Weights of a small multi-label image tagger: 64-pixel images.
Rows from block 2 of a small multi-label image tagger, named by matrix and row number. Rows with one number belong to one channel. Each number is 500 + 25 x the weight over its row's rms, rounded and kept within 0 to 999. All counts start at 0. Numbers have three digits each.
After each channel's rows are labels from the 100 images, of 14976, where the channel reaches its highest value: "colour at peak" is the nearest of a few named colours to the mean colour under the peak. Only what is clearly more common there than usual is listed. The data: photos of plants, animals and fungi (iNaturalist). In brackets: how many of the 100.
# convs0: first 3x3 conv, stride 2 (model.blocks.2.convs.0.weight, 112x64x3x3, each kernel summed), inputs 0-63
# convs1: second 3x3 conv (model.blocks.2.convs.1.weight, 112x112x3x3, transposed, each kernel summed), outputs 0-111

convs0.91:501498500499493496500501499502551500502534506494504499501500530673499503509497500498499507501499476498500501483499500498505499519497500499519496504499501500500490501496528464505492500470491501
convs1.91:498500500500500500500502504499500500499501502501500498499500500499499504501498497499500500500497499500500497500500495499501499491497500501499500500499501500502500501501500500499500501500502498501500498500501499499588501500499501499501502499499500502501500495501498499500500500503504500253495502501500474500499502501501500501500502496500
colour at peak: yellow (81)

convs0.9:500502497497511498652500508516497499485500512488500498499500498494500502496496505512498484534500502526493500501500496509501502555493500500501497404502500500500500490500493498505499479483510495
convs1.9:568485469474426483516530489514535472508515545481511513551514496513476524619475485501489527516501518496475480515524477510497499449490505546499500502538489505490540519484505509515507511481456466499482499501506513509478498514497501447481503483503474472514535494492512467516490472521492501498498513482491514501507505490507539508475502477469
colour at peak: white (45); cyan (29)

convs0.37:504498498487519500578501501500498499507500543550499499498513500497502502569496495507499502502502496498501500498500500497499500503501499500510597474515500499499549500443466501496499424510492526
convs1.37:486516485545517496503501474502505525515505488501501485496522539501481493493503505520473487502493491514524454517585505534480504522485498531472516444490448515538437501457473494447504512513485502498541516519531487509477566495555515514469497478491509486505502490472504498506490485501456510511527522493520439471539477502487529492497543514483
colour at peak: pink (34)

convs0.66:501500575498497497499500501502498500487499467526576503506501498505502531445477495498501503499501497500504501602500499497497498476499496500498508505491500502505503500441495489540500460438510502
convs1.66:533495503498501507507498481459498466519522503506520521501500504517495509492511457532503512517519513475479545509507482499549498433478478513499477506503504505508513555487482486494505495451500505493478486533504533470649500536484501515519465475491498510514477468511494503534479511495524521508550511503493491505501521505472521491501504513532
colour at peak: white (46)

convs0.21:477482497479508583434501515501494504594528512482502500495496498500562501484485552524503474500514499497507501496500500438489497541496494500501504491523500500498504475490495471489500494506503485
convs1.21:504475494496523497543481501442491505496511502505476471499504548562538508516473489515479434498499488499552496484507508502502494502508500525488486503496483448523462512498513502558514500503501493506518503499466490512469492495512486477505506385554496489501505495493483496518524508514483501506491486484412502507471472489489487505544506516506
colour at peak: brown (49); black (42)

convs0.88:492502500493482495588501466493504490432495500494439501504498487493490492505458497491500479501501504497489500494501503532566494455533494500512474519468501499503505514516548564499498472517482499
convs1.88:509495495547502547438484539526513514542514519465485495471512519507485500504493451503543497494505509490558506553503515496510491565500498427498477496493492467509484489473490451491518488500506521518494493512525503509500558502536482491502510435481480503524483495506450495490500494494503504489545508507496536484500508419497520505506508487498
colour at peak: brown (54)

convs0.83:497490501491499493549501499502500492498500496500507500500498499500498504504500508499499494499501503501494500504500684495487501517501500500507499467509500499501510502500503485501501490507473490
convs1.83:483492507499496492491561510507499506499523507500499495519568492497485501513493479510497495496477486444471506535445485466455540476463498497486513498543494573442485557506507476494506495474496423502488485511495520533504482505522490502466488529504463487507489498521496505488488508472506526553486557500507473482502525474503558500514494500506
colour at peak: white (39)

convs0.94:491428564442465468492499528498501501501627507485493498481499500501499496490491503494504473499501532499488500502501501491496495500529498501491496495460496502498495502499484503521500501491462503
convs1.94:492509490471523484499503510530508432509502510513496506501500508476488528515486491507477516501520517402505539447499505544498502488502499466491500525496418476502514482560464496489500493478497494484488498494502553505499502486487511516460511504482508498496491514513492488506498484400501479485489498501483502503492494482524498514513420501530
colour at peak: black (36)

convs0.13:493458504509489498500499505503500520524498517508582500491497500498501496447632507521500480503506501498501500491500500497503500542494502501499498491556495500501504476479500521461499487490505497
convs1.13:477440494503496493486486511543542490482489507480520513501508502491512499499490518499477498503503523508505511496466525497509503502505497496545489495617516513493468497462576522482511506493484489451501509527501494508497493509501509462504517515491501494507487529487501500484506402506483506519441581527496508491504499483529491501499513486504
colour at peak: grey (77)

convs0.3:502498534505505537480500502500515496506646495495517500487501499487493498505485490498502495497500514500531500509484527512491499474504548499512490505495499499505495493555481474536499478472460497
convs1.3:485501501500558506490490500487500492496541533545494534511504520505557513500500509521502510497547494493496494414496476486521504453496514496497494517489519491475492555533492497498494487483519509500427450510405500484473490488482535507505495508484593496500496467498516491504508507474494513496490498509489483519528499470506472511507500500512
colour at peak: brown (54); black (39)

convs0.96:505504497582432502504499490502500497462495468480501502515512509494508506496480519500500414503501491490501501505502503503497495503533497498583546497513507500495484489476522556534498498511482492
convs1.96:514517501502500530525481491497485554502523516518494501483493477495470499495504492506525494478487502620477470508501502505511492514489504574516492514491487472535511502494527504504501510503488501498502507498501495505495488485521501501520490490495495547493467483503512505478498524497503499492467503521505513503527493470488505387593549508496
colour at peak: pink (31)

convs0.43:482493502504495466510498500497505503496483537611500498492499498476530511544526516514507493500566504496495499497500562497492521495477512500492537450523496497500532484475468492491502488526538495
convs1.43:488497488519481519492504516540498494501486496501505493506592511486489525499503512500494508500521537508495501500489511469541534474461503501501508508544486549504444493505503491499527517496448513458518498513457488501501500505497491524505505507501480513506496502505483501507375488502493500529502540427483456549503524477506496499530502513493
colour at peak: white (33); pink (31)

convs0.34:487509499497503516479504557493496502514500480602513498506493501489501497507504503568506465552560500493495499495499507494479500505493497501498423543499498500498531487502489460498498501510505480
convs1.34:527456471483493496514496532505474504402497500501493463504532494496503497552499501488536516501519479508495468495499458492516510503499501521540515540546498506482499491487548486587476435490502476494523486520466500477469489498453476471485493501538458502505469511492489496517508525502506492504509506485488511538518505507451496512513449502488
colour at peak: pink (28)

convs0.47:479499504497489501501500499499498544467497500511489500489500486498505499507505481499501326500500500500516500503500515502500500499500499500500562500492500500501499500510499495502500501507519500
convs1.47:502487497500490520498500516506504488516486530493503504509476516511503509502500501554508472499543501503498466532477474504554491505494486500500498500550492494500493494498486460500491501553500505493503478513498508592482509387500501513507498437514462479498495481520444496500404495501482487531500504499500499493500472496489509464516476503487
colour at peak: black (55)

convs0.67:501521497443510502507501529498475499478496456502477499561503497497484495518481498568496579529500487499507503507500511582472500529506503500491504551465513497486502507493499490499502479479470510
convs1.67:486498500498525499511488368500508497477503496505503457507501497519500502506509508498522502503526514520567499517503486523497501521495498506511496485500510452489520487506468478528465498501454496617480498465514498502484493495502456449465499490473505509485518495516474522498500522493494519475507511479530465486484506515508473510489530502495
colour at peak: brown (50)

convs0.79:480512501503466502509498545502495501500500596514504501448491499503515495502591510488502500501503488504519506497500490472484500500497502501499505491591501500506502528533505469500497504496545502
convs1.79:494515494512516504499496509526492486501482507503504500499508500516508478494503488499479526507498498504498501488361528502512537500502501487506502506504490511525485501492511506495491496502492518495501511502500493503487507496507483495506503509454493496514498489483515500495515520501509510504502490508313504508509501500498507503519530495520
colour at peak: grey (72)