config = dict(
    arch='resnet',
    model='multi-label image tagger',
    dataset='photos of plants, animals and fungi (iNaturalist)',
    train_examples=77898,
    image_size=64,
    crop_scale_min=1,
    horizontal_flip=True,
    translate=0.12,
    norm='batchnorm',
    hidden_act='relu',
    drop_path=0.1,
    depths=[2, 3, 4, 2],
    kernel_size=3,
    stem='deep',
    avg_pool_shortcut=True,
    widths=[64, 112, 192, 336],
    num_labels=75,
    init='kaiming_normal',
    residual_init='zero_last',
    optimizer='muon',
    muon_scale='match_rms_adamw',
    learning_rate=0.0076,
    momentum=0.95,
    nesterov=False,
    orthogonalizer='newton_schulz_5',
    adamw_lr_other_params=0.0023,
    l1_shrink=0.03,
    ema_decay=0.99,
    max_steps=24500,
    batch_size=128,
    epochs=40.3,
    lr_schedule='cosine',
    final_lr_fraction=0.05,
    warmup_steps=1220,
    weight_decay=0.0,
    adamw_weight_decay_other_params=0.05,
)
Rows from block 2 of a small multi-label image tagger, named by matrix and row number. Rows with one number belong to one channel. Each number is 200 + 40 x the weight over its row's rms, rounded and kept within 0 to 999. All counts start at 0.
After each channel's rows are labels from the 100 images, of 14976, where the channel reaches its highest value: "responds to" is what is common among them. Only what is clearly more common there than usual is listed. The data: photos of plants, animals and fungi (iNaturalist). In brackets: how many of the 100.
# convs0: first 3x3 conv, stride 2 (model.blocks.2.convs.0.weight, 112x64x3x3, each kernel summed), inputs 0-63
# convs1: second 3x3 conv (model.blocks.2.convs.1.weight, 112x112x3x3, transposed, each kernel summed), outputs 0-111

convs0.68,214,356,201,197,162,235,198,198,204,198,225,205,224,184,272,207,168,201,193,223,191,201,199,199,141,220,184,199,203,133,205,201,216,189,166,201,226,202,202,277,222,201,191,257,201,201,267,239,215,358,206,204,199,203,202,180,205,318,197,198,202,185,216,199
convs1.68,205,201,205,195,195,194,200,198,197,204,200,206,193,208,190,200,196,198,202,203,198,197,197,202,201,197,200,201,198,201,203,207,187,198,191,196,202,207,227,196,198,200,210,196,199,192,201,199,197,203,199,201,200,198,192,182,202,200,205,200,200,202,215,199,200,195,201,201,0,202,201,195,218,203,197,204,203,197,203,202,204,201,200,200,202,194,205,202,195,193,196,191,203,190,203,199,203,200,205,201,195,205,201,201,210,200,202,198,207,206,197,213
responds to: class Magnoliopsida (26); kingdom Plantae (26)

convs0.77,200,206,202,258,164,205,202,195,207,196,198,200,215,195,196,200,423,197,198,195,194,202,201,194,184,390,179,197,199,182,202,200,168,201,198,203,201,201,195,200,172,193,213,187,235,200,267,188,205,189,200,201,194,193,199,209,165,199,205,201,200,195,174,195
convs1.77,204,105,148,193,198,180,223,143,212,223,223,166,205,203,243,134,195,217,231,251,148,184,239,226,127,196,219,219,186,240,220,161,229,193,149,178,249,163,164,173,172,121,183,221,199,210,277,233,217,258,255,203,189,243,215,182,204,274,191,198,188,191,207,79,173,121,204,255,218,224,188,210,193,216,179,254,263,171,190,182,216,213,235,147,187,334,169,189,247,185,221,170,194,206,198,255,202,290,223,198,180,319,204,146,207,246,206,202,169,213,182,167
responds to: order Passeriformes (62)

convs0.98,208,202,201,195,204,201,218,200,199,196,198,200,202,201,199,214,204,197,198,200,202,210,199,233,199,178,194,89,199,199,203,201,199,383,204,201,199,200,198,94,149,200,307,200,204,200,253,204,185,202,200,187,200,202,201,197,215,207,148,348,201,177,191,201
convs1.98,194,194,202,215,286,161,186,205,220,170,206,140,201,206,205,202,213,183,211,195,217,243,300,209,203,196,173,213,207,184,202,199,207,205,246,169,223,139,217,204,215,237,197,166,267,194,19,231,199,208,199,306,205,249,197,144,243,141,183,138,186,169,245,133,231,232,212,158,211,199,220,185,192,211,109,193,182,201,256,184,207,152,236,135,214,168,196,149,206,198,172,163,184,211,229,142,158,206,212,213,213,170,223,261,216,203,177,190,342,211,232,255
responds to: order Lepidoptera (32)

convs0.80,171,183,192,175,190,204,191,335,236,201,196,207,211,207,193,145,206,202,252,252,153,185,299,206,190,195,180,140,194,144,203,202,199,197,191,196,197,198,205,316,142,197,126,212,198,202,186,196,195,351,206,145,206,198,179,232,204,198,186,199,232,232,210,201
convs1.80,189,196,191,202,218,228,194,210,198,149,202,196,200,200,182,206,197,199,200,211,208,242,216,192,196,195,268,192,198,231,203,233,195,191,230,196,176,0,219,206,177,205,204,178,194,202,197,227,194,214,184,243,306,184,207,156,217,206,199,234,202,196,187,280,231,189,201,296,255,189,197,171,207,199,199,186,190,200,182,204,125,209,190,238,223,190,170,227,194,197,218,272,193,181,204,231,204,208,207,148,207,202,192,221,205,198,201,198,195,206,134,199
responds to: class Insecta (64); phylum Arthropoda (64); order Lepidoptera (37)

convs0.31,199,210,203,212,325,202,178,187,200,199,214,205,218,281,181,197,386,189,202,208,164,182,194,311,148,183,170,167,196,183,200,200,189,197,135,197,187,194,202,169,152,198,258,176,196,200,232,205,190,187,198,203,195,198,198,148,213,200,206,198,175,181,120,173
convs1.31,252,191,192,194,203,142,210,124,176,303,219,188,184,178,206,189,187,180,239,209,210,101,81,168,179,342,211,197,196,193,167,203,240,181,187,184,205,135,193,193,176,121,191,216,264,218,215,199,199,170,215,202,168,224,142,194,206,173,235,202,240,171,121,196,240,206,221,187,134,208,195,203,172,208,186,237,186,208,153,156,131,200,206,179,200,185,186,210,196,174,213,217,271,195,206,192,150,226,262,210,184,285,153,88,99,195,209,161,216,230,245,206
responds to: order Passeriformes (51)

convs0.108,205,228,187,146,229,199,247,206,210,209,310,199,71,206,69,224,177,208,187,275,194,190,212,214,191,188,190,202,191,215,195,210,196,196,204,195,201,199,202,262,161,206,164,281,197,201,307,208,105,252,194,200,201,190,216,189,238,200,202,207,200,226,161,185
convs1.108,185,201,147,248,188,183,206,206,275,212,213,239,191,251,194,178,192,186,204,192,200,194,156,226,199,193,200,314,234,172,211,212,84,203,215,194,200,256,286,196,199,137,303,218,190,161,193,220,153,188,170,145,228,202,211,188,202,144,190,191,214,187,222,106,216,211,188,203,230,199,194,201,258,188,186,266,240,203,187,206,195,205,233,222,190,207,185,211,419,202,244,204,209,179,202,199,172,185,227,242,186,208,212,181,314,197,189,192,170,205,192,226
responds to: class Insecta (69); phylum Arthropoda (69); order Lepidoptera (38)

convs0.70,193,200,200,206,169,222,191,200,208,203,197,200,189,454,194,199,204,201,199,199,198,213,191,206,179,195,209,311,200,204,201,199,200,199,205,200,239,200,204,205,110,198,195,210,201,201,201,198,196,176,199,206,203,213,207,201,216,196,307,202,191,194,185,199
convs1.70,226,204,195,188,228,83,172,249,208,239,230,182,227,262,267,319,100,205,202,154,258,204,217,194,215,218,163,252,236,174,242,243,205,197,190,190,164,286,166,220,291,169,224,134,202,199,210,183,237,116,136,194,211,249,217,326,182,192,232,198,219,157,131,197,230,202,196,192,210,217,179,185,185,180,207,230,209,205,239,203,184,186,224,128,150,143,200,182,193,212,222,203,207,229,94,217,196,244,171,196,184,224,239,206,228,176,211,207,199,279,190,227
responds to: class Insecta (67); phylum Arthropoda (67); order Lepidoptera (35)

convs0.90,182,204,213,146,166,185,188,207,237,206,195,192,265,138,193,149,146,203,224,279,193,224,195,193,177,149,194,185,190,255,227,197,170,190,292,206,204,202,177,179,256,205,190,190,192,199,225,202,211,206,199,194,206,273,224,204,213,166,213,201,177,0,147,211
convs1.90,205,199,196,197,197,187,210,201,204,0,200,202,210,206,198,199,198,199,201,199,203,197,204,203,200,198,203,203,202,200,203,199,202,216,197,200,202,211,198,201,204,199,202,196,202,199,203,201,206,196,197,199,197,206,203,191,202,200,199,198,201,205,197,205,201,205,198,202,201,201,202,203,203,201,203,198,198,198,198,202,195,199,201,183,203,203,200,196,196,203,200,203,200,203,203,196,199,211,208,209,196,198,197,210,205,206,201,198,194,208,195,205
responds to: phylum Arthropoda (62); class Insecta (61); order Lepidoptera (31)

convs0.42,184,200,227,189,205,198,142,195,199,203,153,201,190,309,198,197,196,199,200,195,157,196,203,185,209,204,191,265,201,214,210,202,179,201,176,200,200,201,198,186,426,200,223,200,276,200,204,202,207,204,195,105,201,197,198,197,185,199,289,202,196,173,205,202
convs1.42,204,214,228,174,202,179,233,187,207,174,279,187,87,253,192,190,172,199,205,189,217,200,199,148,225,101,144,209,183,215,210,204,187,179,183,242,258,267,247,183,277,190,178,182,264,161,205,215,181,211,186,211,61,276,247,170,169,232,243,247,295,210,207,209,253,201,197,203,204,238,188,45,240,204,233,160,163,203,217,194,166,220,183,192,194,191,230,99,203,175,167,187,183,230,204,181,221,188,205,216,191,163,255,205,193,206,194,230,183,226,261,149
responds to: phylum Arthropoda (76); class Insecta (74); order Lepidoptera (37)