A small multi-label image tagger, trained from scratch: activation relu, widths [64, 112, 192, 336].
Rows from block 5 of a small multi-label image tagger, named by matrix and row number. Rows with one number belong to one channel. Each number is 128 + 32 x the weight over its row's rms, rounded and kept within 0 to 255. All counts start at 0. Numbers have three digits each.
After each channel's rows are labels from the 100 images, of 14976, where the channel reaches its highest value: "strongest on" is what is common among them; "patch colour" is the nearest of a few named colours to the mean colour under the peak. Only what is clearly more common there than usual is listed. The data: photos of plants, animals and fungi (iNaturalist).
# convs0: first 3x3 conv, stride 2 (model.blocks.5.convs.0.weight, 192x112x3x3, each kernel summed), inputs 0-111
# convs1: second 3x3 conv (model.blocks.5.convs.1.weight, 192x192x3x3, transposed, each kernel summed), outputs 0-95

convs0.77:161169120128128134117121165124125255123141130137103169122125139155131127107133113124126129128142124133126145131129096129136127124127102100138138107125127095126123125126065124144169115123124129133110120127135145134123132128131118127140146122124127122208132136050123104062115121103125139128176115087175224177125153145255147137149129129248
convs1.77:128087127130000121123136255132188124126137166134084120178113129107109143131126142118111142124102140131104132054129150126120134114129119120118136170122126215134128122130120128137138091129137130185156103158157144211141093149135128199145093130135129113138125061132128133171142099138106115109
strongest on: phylum Arthropoda; class Insecta
patch colour: brown

convs0.158:134135134131131125131123255115155145137124125127089119139094130130255128157128048155123168128126151119124142136191123126124121129134225151124127111128130130124110121107131183096100159133125113141126124130124101136111129126129125130121129129151137130115132131136173222134111139131124109182132084104132111111135109147168124056088131128105
convs1.158:146136163202125156138135082092167079138108180123132156120138116164128153107127124133117128126127122011138100146204097132164044181109160131124099027053180105108115121228129146129123133151133147123138116139120134138131146131184128102000161125143113169123148131122132111121127125125117125131
strongest on: phylum Arthropoda; class Insecta
patch colour: brown

convs0.84:121126226128126122127112135129133199088135093135110133125126119131099128127127128126130134128126129131128115126100114127129188125127076134131130125129133173121164126125149130126147121134121000140126128125108166118141147128129129125125126128126128128137125126121118129105127125139128128128216122123051201089127101123129109147122127128132
convs1.84:128109179111117072120141102132129148141096125092165131144197202121124172085122159125143098159136127111131122129103128114089115137129117123118142142115000129150125127114117137128124086096108084134127107101135151125129117129133128132169095142071136126167136088124124112107129122161112125131
strongest on: class Insecta; phylum Arthropoda
patch colour: brown

convs0.115:118085128129137124129130109142124137133029103128125117133110128126129124123126129108129129128131125130127182121127188128131125129152123170119125151129126131130122130124098129120133122044167114122129129128145029148120130128128128130136122131126143130179127129108255133134129125089120117122135133137105129123143131124175119131255127130128
convs1.115:151152097037190117204137074111125143123038137121138145109125171136059085132139059072113109056136132144140108090128144125104138137095084140116134136157116129149128104087131149084166120127146131088129132116134083150111127134106128140131130130187131119138130125191067168129129133127097138112
strongest on: phylum Arthropoda; class Insecta
patch colour: brown

convs0.29:129119112127127147109119179127126134136245135124113132126103153128129128132108131132132104128137122130129162113123120131124111128204103109126133052129131127141118121104086133127150127111125134150121255128128097118117120129134127120130125127126254129127125129131110129200118122113128141127127133129112131120116247102157133118138128128130
convs1.29:151096126121154121145139123142135161067130248159158142138134206122141211099110125121106130112089128138120125097116103081125072155132146099139126048138164098152103114152105186100142064110099117077140120125128120104122143132120128128155145136195117134134114150138136126124130126113085128130
strongest on: phylum Arthropoda; class Insecta
patch colour: brown

convs0.181:084114123128128130128225130130127122157204175127132121124125130132127129000255155133116110128119131144146191123137139131123136128129083119182127122128127130124125142132167124127123133108131132141130111128100165164110126131127135129125128133128124122131229131172183174168136130133134135126121133125130110120117142125137138136120133128131
convs1.181:149151144163172135128130128085116099145145145085144129118138121125103116116124082155127114112217134106144087096035111110167162134109112117138138221146106122108135143120115123098159104116162125220141128129145137148085100175148128136085127126145246133111117148103029090140126140125105145112
strongest on: phylum Arthropoda; class Insecta; order Lepidoptera
patch colour: brown

convs0.74:104055141128127120130108125128122112129124098145119255021115123110128128144070128113109129128127128131126125123134118123128129127129126111125129135128127129128124128130204127152136111067133111128130129127092133018128126128133128124137197122137133134130206133125097170121130127163126134127126126116117131124128121127137122204142124128110
convs1.74:113120058144136125139135124143115130138125129139139082139147129085180132119126146187153115183115135126102195078146130106117137132115166113135129132103113101115114186170149104164136100186124228126146130117118122134084125135232128210147160097052147161155233192142122100133129070124128100145
strongest on: order Lepidoptera
patch colour: brown

convs0.40:108103204129128132121111095138124079191123251130120123102135128130192128113103124100137120128130130130132120128126131145128034131136126098121129133123131135156120132129155127137100165164124123127124105123132134121135131130129123123119206134123120127070126124113122057115255120114127114127136179115114125120140133178248134120111125128141
convs1.40:107201133127110086117127121113102144010169154170111118137179113158128119122105124149125133114102126068141116136133063080126047061133133119122112127158146143132114235125088119123130124164098062163129081132136154110122170128096128078144056111119194099160156121152150131134112131099183126074
strongest on: order Passeriformes
patch colour: brown

convs0.99:126139121129122116133120186205126145255125125128120129127129143157120134154112114135128110128088125117129148144113255134129126129125118118130123125131127124130115124149116121140122127130115126150125121130101142126126131129130126131143175134129130132103129113154130064123121127125108064124119121160242132174130127116198127133123126126146
convs1.99:129126120131105130122136126128126128125093128133119133097129131126126128130129129099127115139128129140138157129131131123133130128143130124130118125109138132129127127126131132145126125141111130123126124126127112129127124127132128132124109130128124129136133130134125128116127123137114126116
strongest on: phylum Tracheophyta; kingdom Plantae; class Magnoliopsida
patch colour: brown

convs0.127:138165123128124123127116156132120136145192110155132146255116119131119125078117126122129119128125212124138113127122112127134127131134118133130127147128126137127121129105127123123137129123121113116136075137129093105132126130121129111134125131121076130130129122136128000120129127161128103150133120120129121134120140015146123094128131129128
convs1.127:141128120129125131131131124128119129131139054118130129137134125125131097127123131109123135125129000117117127122132133137147181133255126104111098128129129127130130130117133133131121142125132135126127129126130125127114115096138128123129129140132122122123124130151137169129125118125126128128
strongest on: order Anseriformes; family: Anatidae
patch colour: brown