A small multi-label image tagger, trained from scratch.
Model: arch resnet, norm batchnorm, activation relu, depths [2, 3, 4, 2].
Training: muon at rate 0.0076, 24500 steps, batches of 128.
Rows from block 3, named by matrix and row number. Rows with one number belong to one channel. Each number is 128 + 24 x the weight over its row's rms, rounded and kept within 0 to 255. All counts start at 0. Numbers have three digits each. After the name is the row's rms in percent of the matrix's.
# convs0: first 3x3 conv (model.blocks.3.convs.0.weight, 112x112x3x3), inputs 11-21, a 3x3 kernel for each
# convs1: second 3x3 conv (model.blocks.3.convs.1.weight, 112x112x3x3, transposed), outputs 11-21, a 3x3 kernel for each
convs0.28 135:127129125128129129129127131131128128175129127102126127131128127123119130130133127145130121128128125128130129130128130130127125130131128130131128128126129128129093131122129127255126126121115128110128128125128129128128121128127015130129127127125128130124128134129127130141128127127128128128125127128
convs1.28 099:128130128130128111129128128130129127138128124134129124127128129128128128128127127130131129129168174128137150132133128006123129123128127132128132137128129130128128128126133127128129129147131129000128132128130117121128128110128123129128129127128129126128129128123144128101130123127128137125126130128
convs0.29 136:000130128127128124128127128133131128128130129126130127127129131128128128128117128121128132128126128123125128128128129126129130128128131128119129129135130128128132128128127134128138130130135129129127128128128128127128128130129126127130127128128127125130128127128128128128128128128127127128129128128
convs1.29 128:136130128130128131134138128128128128128128129130127125128128129128128011124128110131133155129165149128128128126127128125128131126098109130130114128127126127127128128128138129133135128128128134135128132133128128127124124123127125116126129128123128129128125126128128129128124124127128128128130128127
convs0.30 113:128127128131128125129128130127167128129140129128117144126124127128126121125128129128084121128126083128127126128128130127128129128128137132130125128126132117128132127130128126129128137127126127128128127128128128128128126135139129126129122127119129125105119149130128123187130128128128128129127128128
convs1.30 092:125124000122127000121127123128125124128128120124128123128134140128125128129126127114128130135127112128128130116126128126127126128128125133128152131126129127128125128127127104128129127126125153129130144151126128131153122132148124130128126128128129129128051128139127131129131129129128128128124128129
convs0.32 137:129129126127126127126127129164174119128128102121130127128130128128128121123127129129128131128126127124144064128126127129128127139129129127123128121126128122126127124118129123000127129128175128127129128128128128128128128129128195128145186127123130129128130127109014071128127128128127128128128129127
convs1.32 101:124135125127127127127128127188129128130130127125127127155128130126126127134147122124128128128127126132151133128128127127122124126128128124128120116125129127114127255129128128129138128127131128130131128128000145127070130132125131129129133129129129128126127122124127128031128187154126129127127128128
convs0.33 119:130130129165139129155131124127126123123125124131126114128128138129128129127124126128123128129128128126130128130128124128128120128126127128115208072128153121122128129120127145094125132128123127128128128128128127128128128128080158131128126129119127129139128129134116121128129129128129128128129128128
convs1.33 118:129118120136127130131126128129144123129141128126126125127131124125127126124129128124128128125130129108130126125127128126130129133128129000122133124131130255110043131135128124128128127128127160136134130130128059131130132116129137128129150126111129129126125128122131128128130129134127129132126126125
convs0.34 103:118125126129129124130128128128129103138129125117124064125124115124129129128128128124127131127130127138128119129137171130134133137132146129128132128088127123128130129127255128129111114125130128129128128128128128128128127126125131129125130127111126071130126130129124128122129129128128129129133128128
convs1.34 109:127130129137143129128127130130131127137129128149127106128128132126128128128129122123126000126123123127128133127098103127127128066102129116104128128128129129129134089123117123245125123125128129127130130129148128129164122127130127129123124116063128128128129128128130125101129127127129118120128125128
convs0.35 052:129125127110106119129135130127122130128128127127131132129129127126125125125127128132114116126122128121125111147154133131129119129127124138125129128135129129131089129137128128000041134120129128137125132128129129128128130129129130134127128128125131120123132110129114119118128130128128132132128128128
convs1.35 030:120125127128128127127129124127126126130129129132129128127125127123126128128126127127129129130128126115119124128127128144137132129128127132129131128129130115095118126128128132129127128127128129129132125127127129131128129130130126129127129132129128128130127128133128126127128130127135129101131129122
convs0.36 093:128129107126045122129128129141105132065129131025161148129129130128132128128129127127095127126110127117128127152132128131132128133133128149124128124128127128128130132128121129138133145122108128128128127128128127129128123123126125100116129127127126095129123126136128129128129130127128130131128130129
convs1.36 086:132128134136131128128128126129129128127050137127126134124124129125116087127000119124119116101128108129129118128125128125103129127130127130129129133128127128119114128148144127128130131129128137130128133130130128158130124127127129130128128130131123090127127127129127136129133127128128126127129128126
convs0.37 093:127128129123128127128124129140131191134130136128131129129128118125129128130129127131117105131132129125125129125126131128108125127104128128136132138130139130129128091129130127128130125118128129128128129128128128128128122069127129127123126186131128105123128130127117122127128129128128128128128128128
convs1.37 092:116124127115128131128136137128121117129130128132133141133130129130132129129127128120123127127126102136132134128127126129126123128128127128128127127127128120126128135145128144206184158128127128129132129128128122127127123112115131129108125128127130129127127129128125123127160128133128127128130132136
convs0.38 067:121117130111128130091128128163124068128128105086126123128128128128128126124120128126128130133127127128127135128147127128131128128128129122101127137201128146180127124129113141128129161135129125128128129128128128131128114056163127124145126128138130130124127127128128128140128128128129128128128128128
convs1.38 033:128128128127127129128127130127129128129128128124128126131129128129128127128128128128130128133130133128128128128129129128137129127128129130133132128130130128129129128128126124126126128127126132129131129128131128127133129130127128128128127128128128127127125131128127131128127127127128127128129132128
convs0.39 074:137133128133129134130127133113137255116116067095125126131095121125110130102061126132128128128105128127128129117127130128133135129136133125124120114130130058085130127083017122128128133138130129129128128128128127129129121089085122125086129188129127123129122130128121126144129124128127188129127126129
convs1.39 063:127128129126127131127114128125117130109118125121125130128128129129131128129132128122127128124129132128128129141255255128125119131128126130128127114125126125125127135129129134147138162127128129128127129130127128126126129123121124119125128128127128130129128135129127141128116125129128124128113126125
convs0.40 109:130130126129128128129131127135128058239126129129126129130128128124125119131140132128128128101087129116128128151128126132128128127124127126129085130126039123115115130126115060127110132127127128130128127132127128128128143132163132091124130121125128128097095120108128129125129127128128128129127127122
convs1.40 102:123128129128125128128128128127129129128127130128127128129134130128128128130128128131157126128128128127129128128134133128128130128128128127144131129130126128128129128128129130128130128128128125100118128124128128000139126127128128128129128128129121126127128128128126116123133130126129127127125127129
convs0.41 089:126132187124116130074098127117127130130096125127133127131140132127129131127130129130198125129129135126129129127035129130128065131137127129129128127120131131128139126119158128097128129126036128128128128128128128126127146001127255128044128127128127126127129126157126128124128126128130128130130128127
convs1.41 119:129127128128127128125127128128128127134128128124126127157128128122127129128128132124112128129130131129128129126127127128130128130131129129126126128129128126129128128131132128129135127129130129128128127127129129164130129121122127129126127129142127126128133127128127127132112125128124128255128126217
convs0.42 088:123128128127130128127131127127116128124035013147123127126125128112113095125125120128130128129129126124128126127126124128121130128124120128128127128043129128126128121118124124127128129122122126127128124128128129129128127041073127128129132127129145127128144128118136133133128128128128128128128128129
convs1.42 082:128118126132128128128129130128129122128126120128122127118124130131135132131129130141150128132128123140130134126126125116120115123130129139128129126124128122127127132129128127121126130127132129067048129127128128128126130126127140128124129129083122123127129011130122122124132131128138133130128134128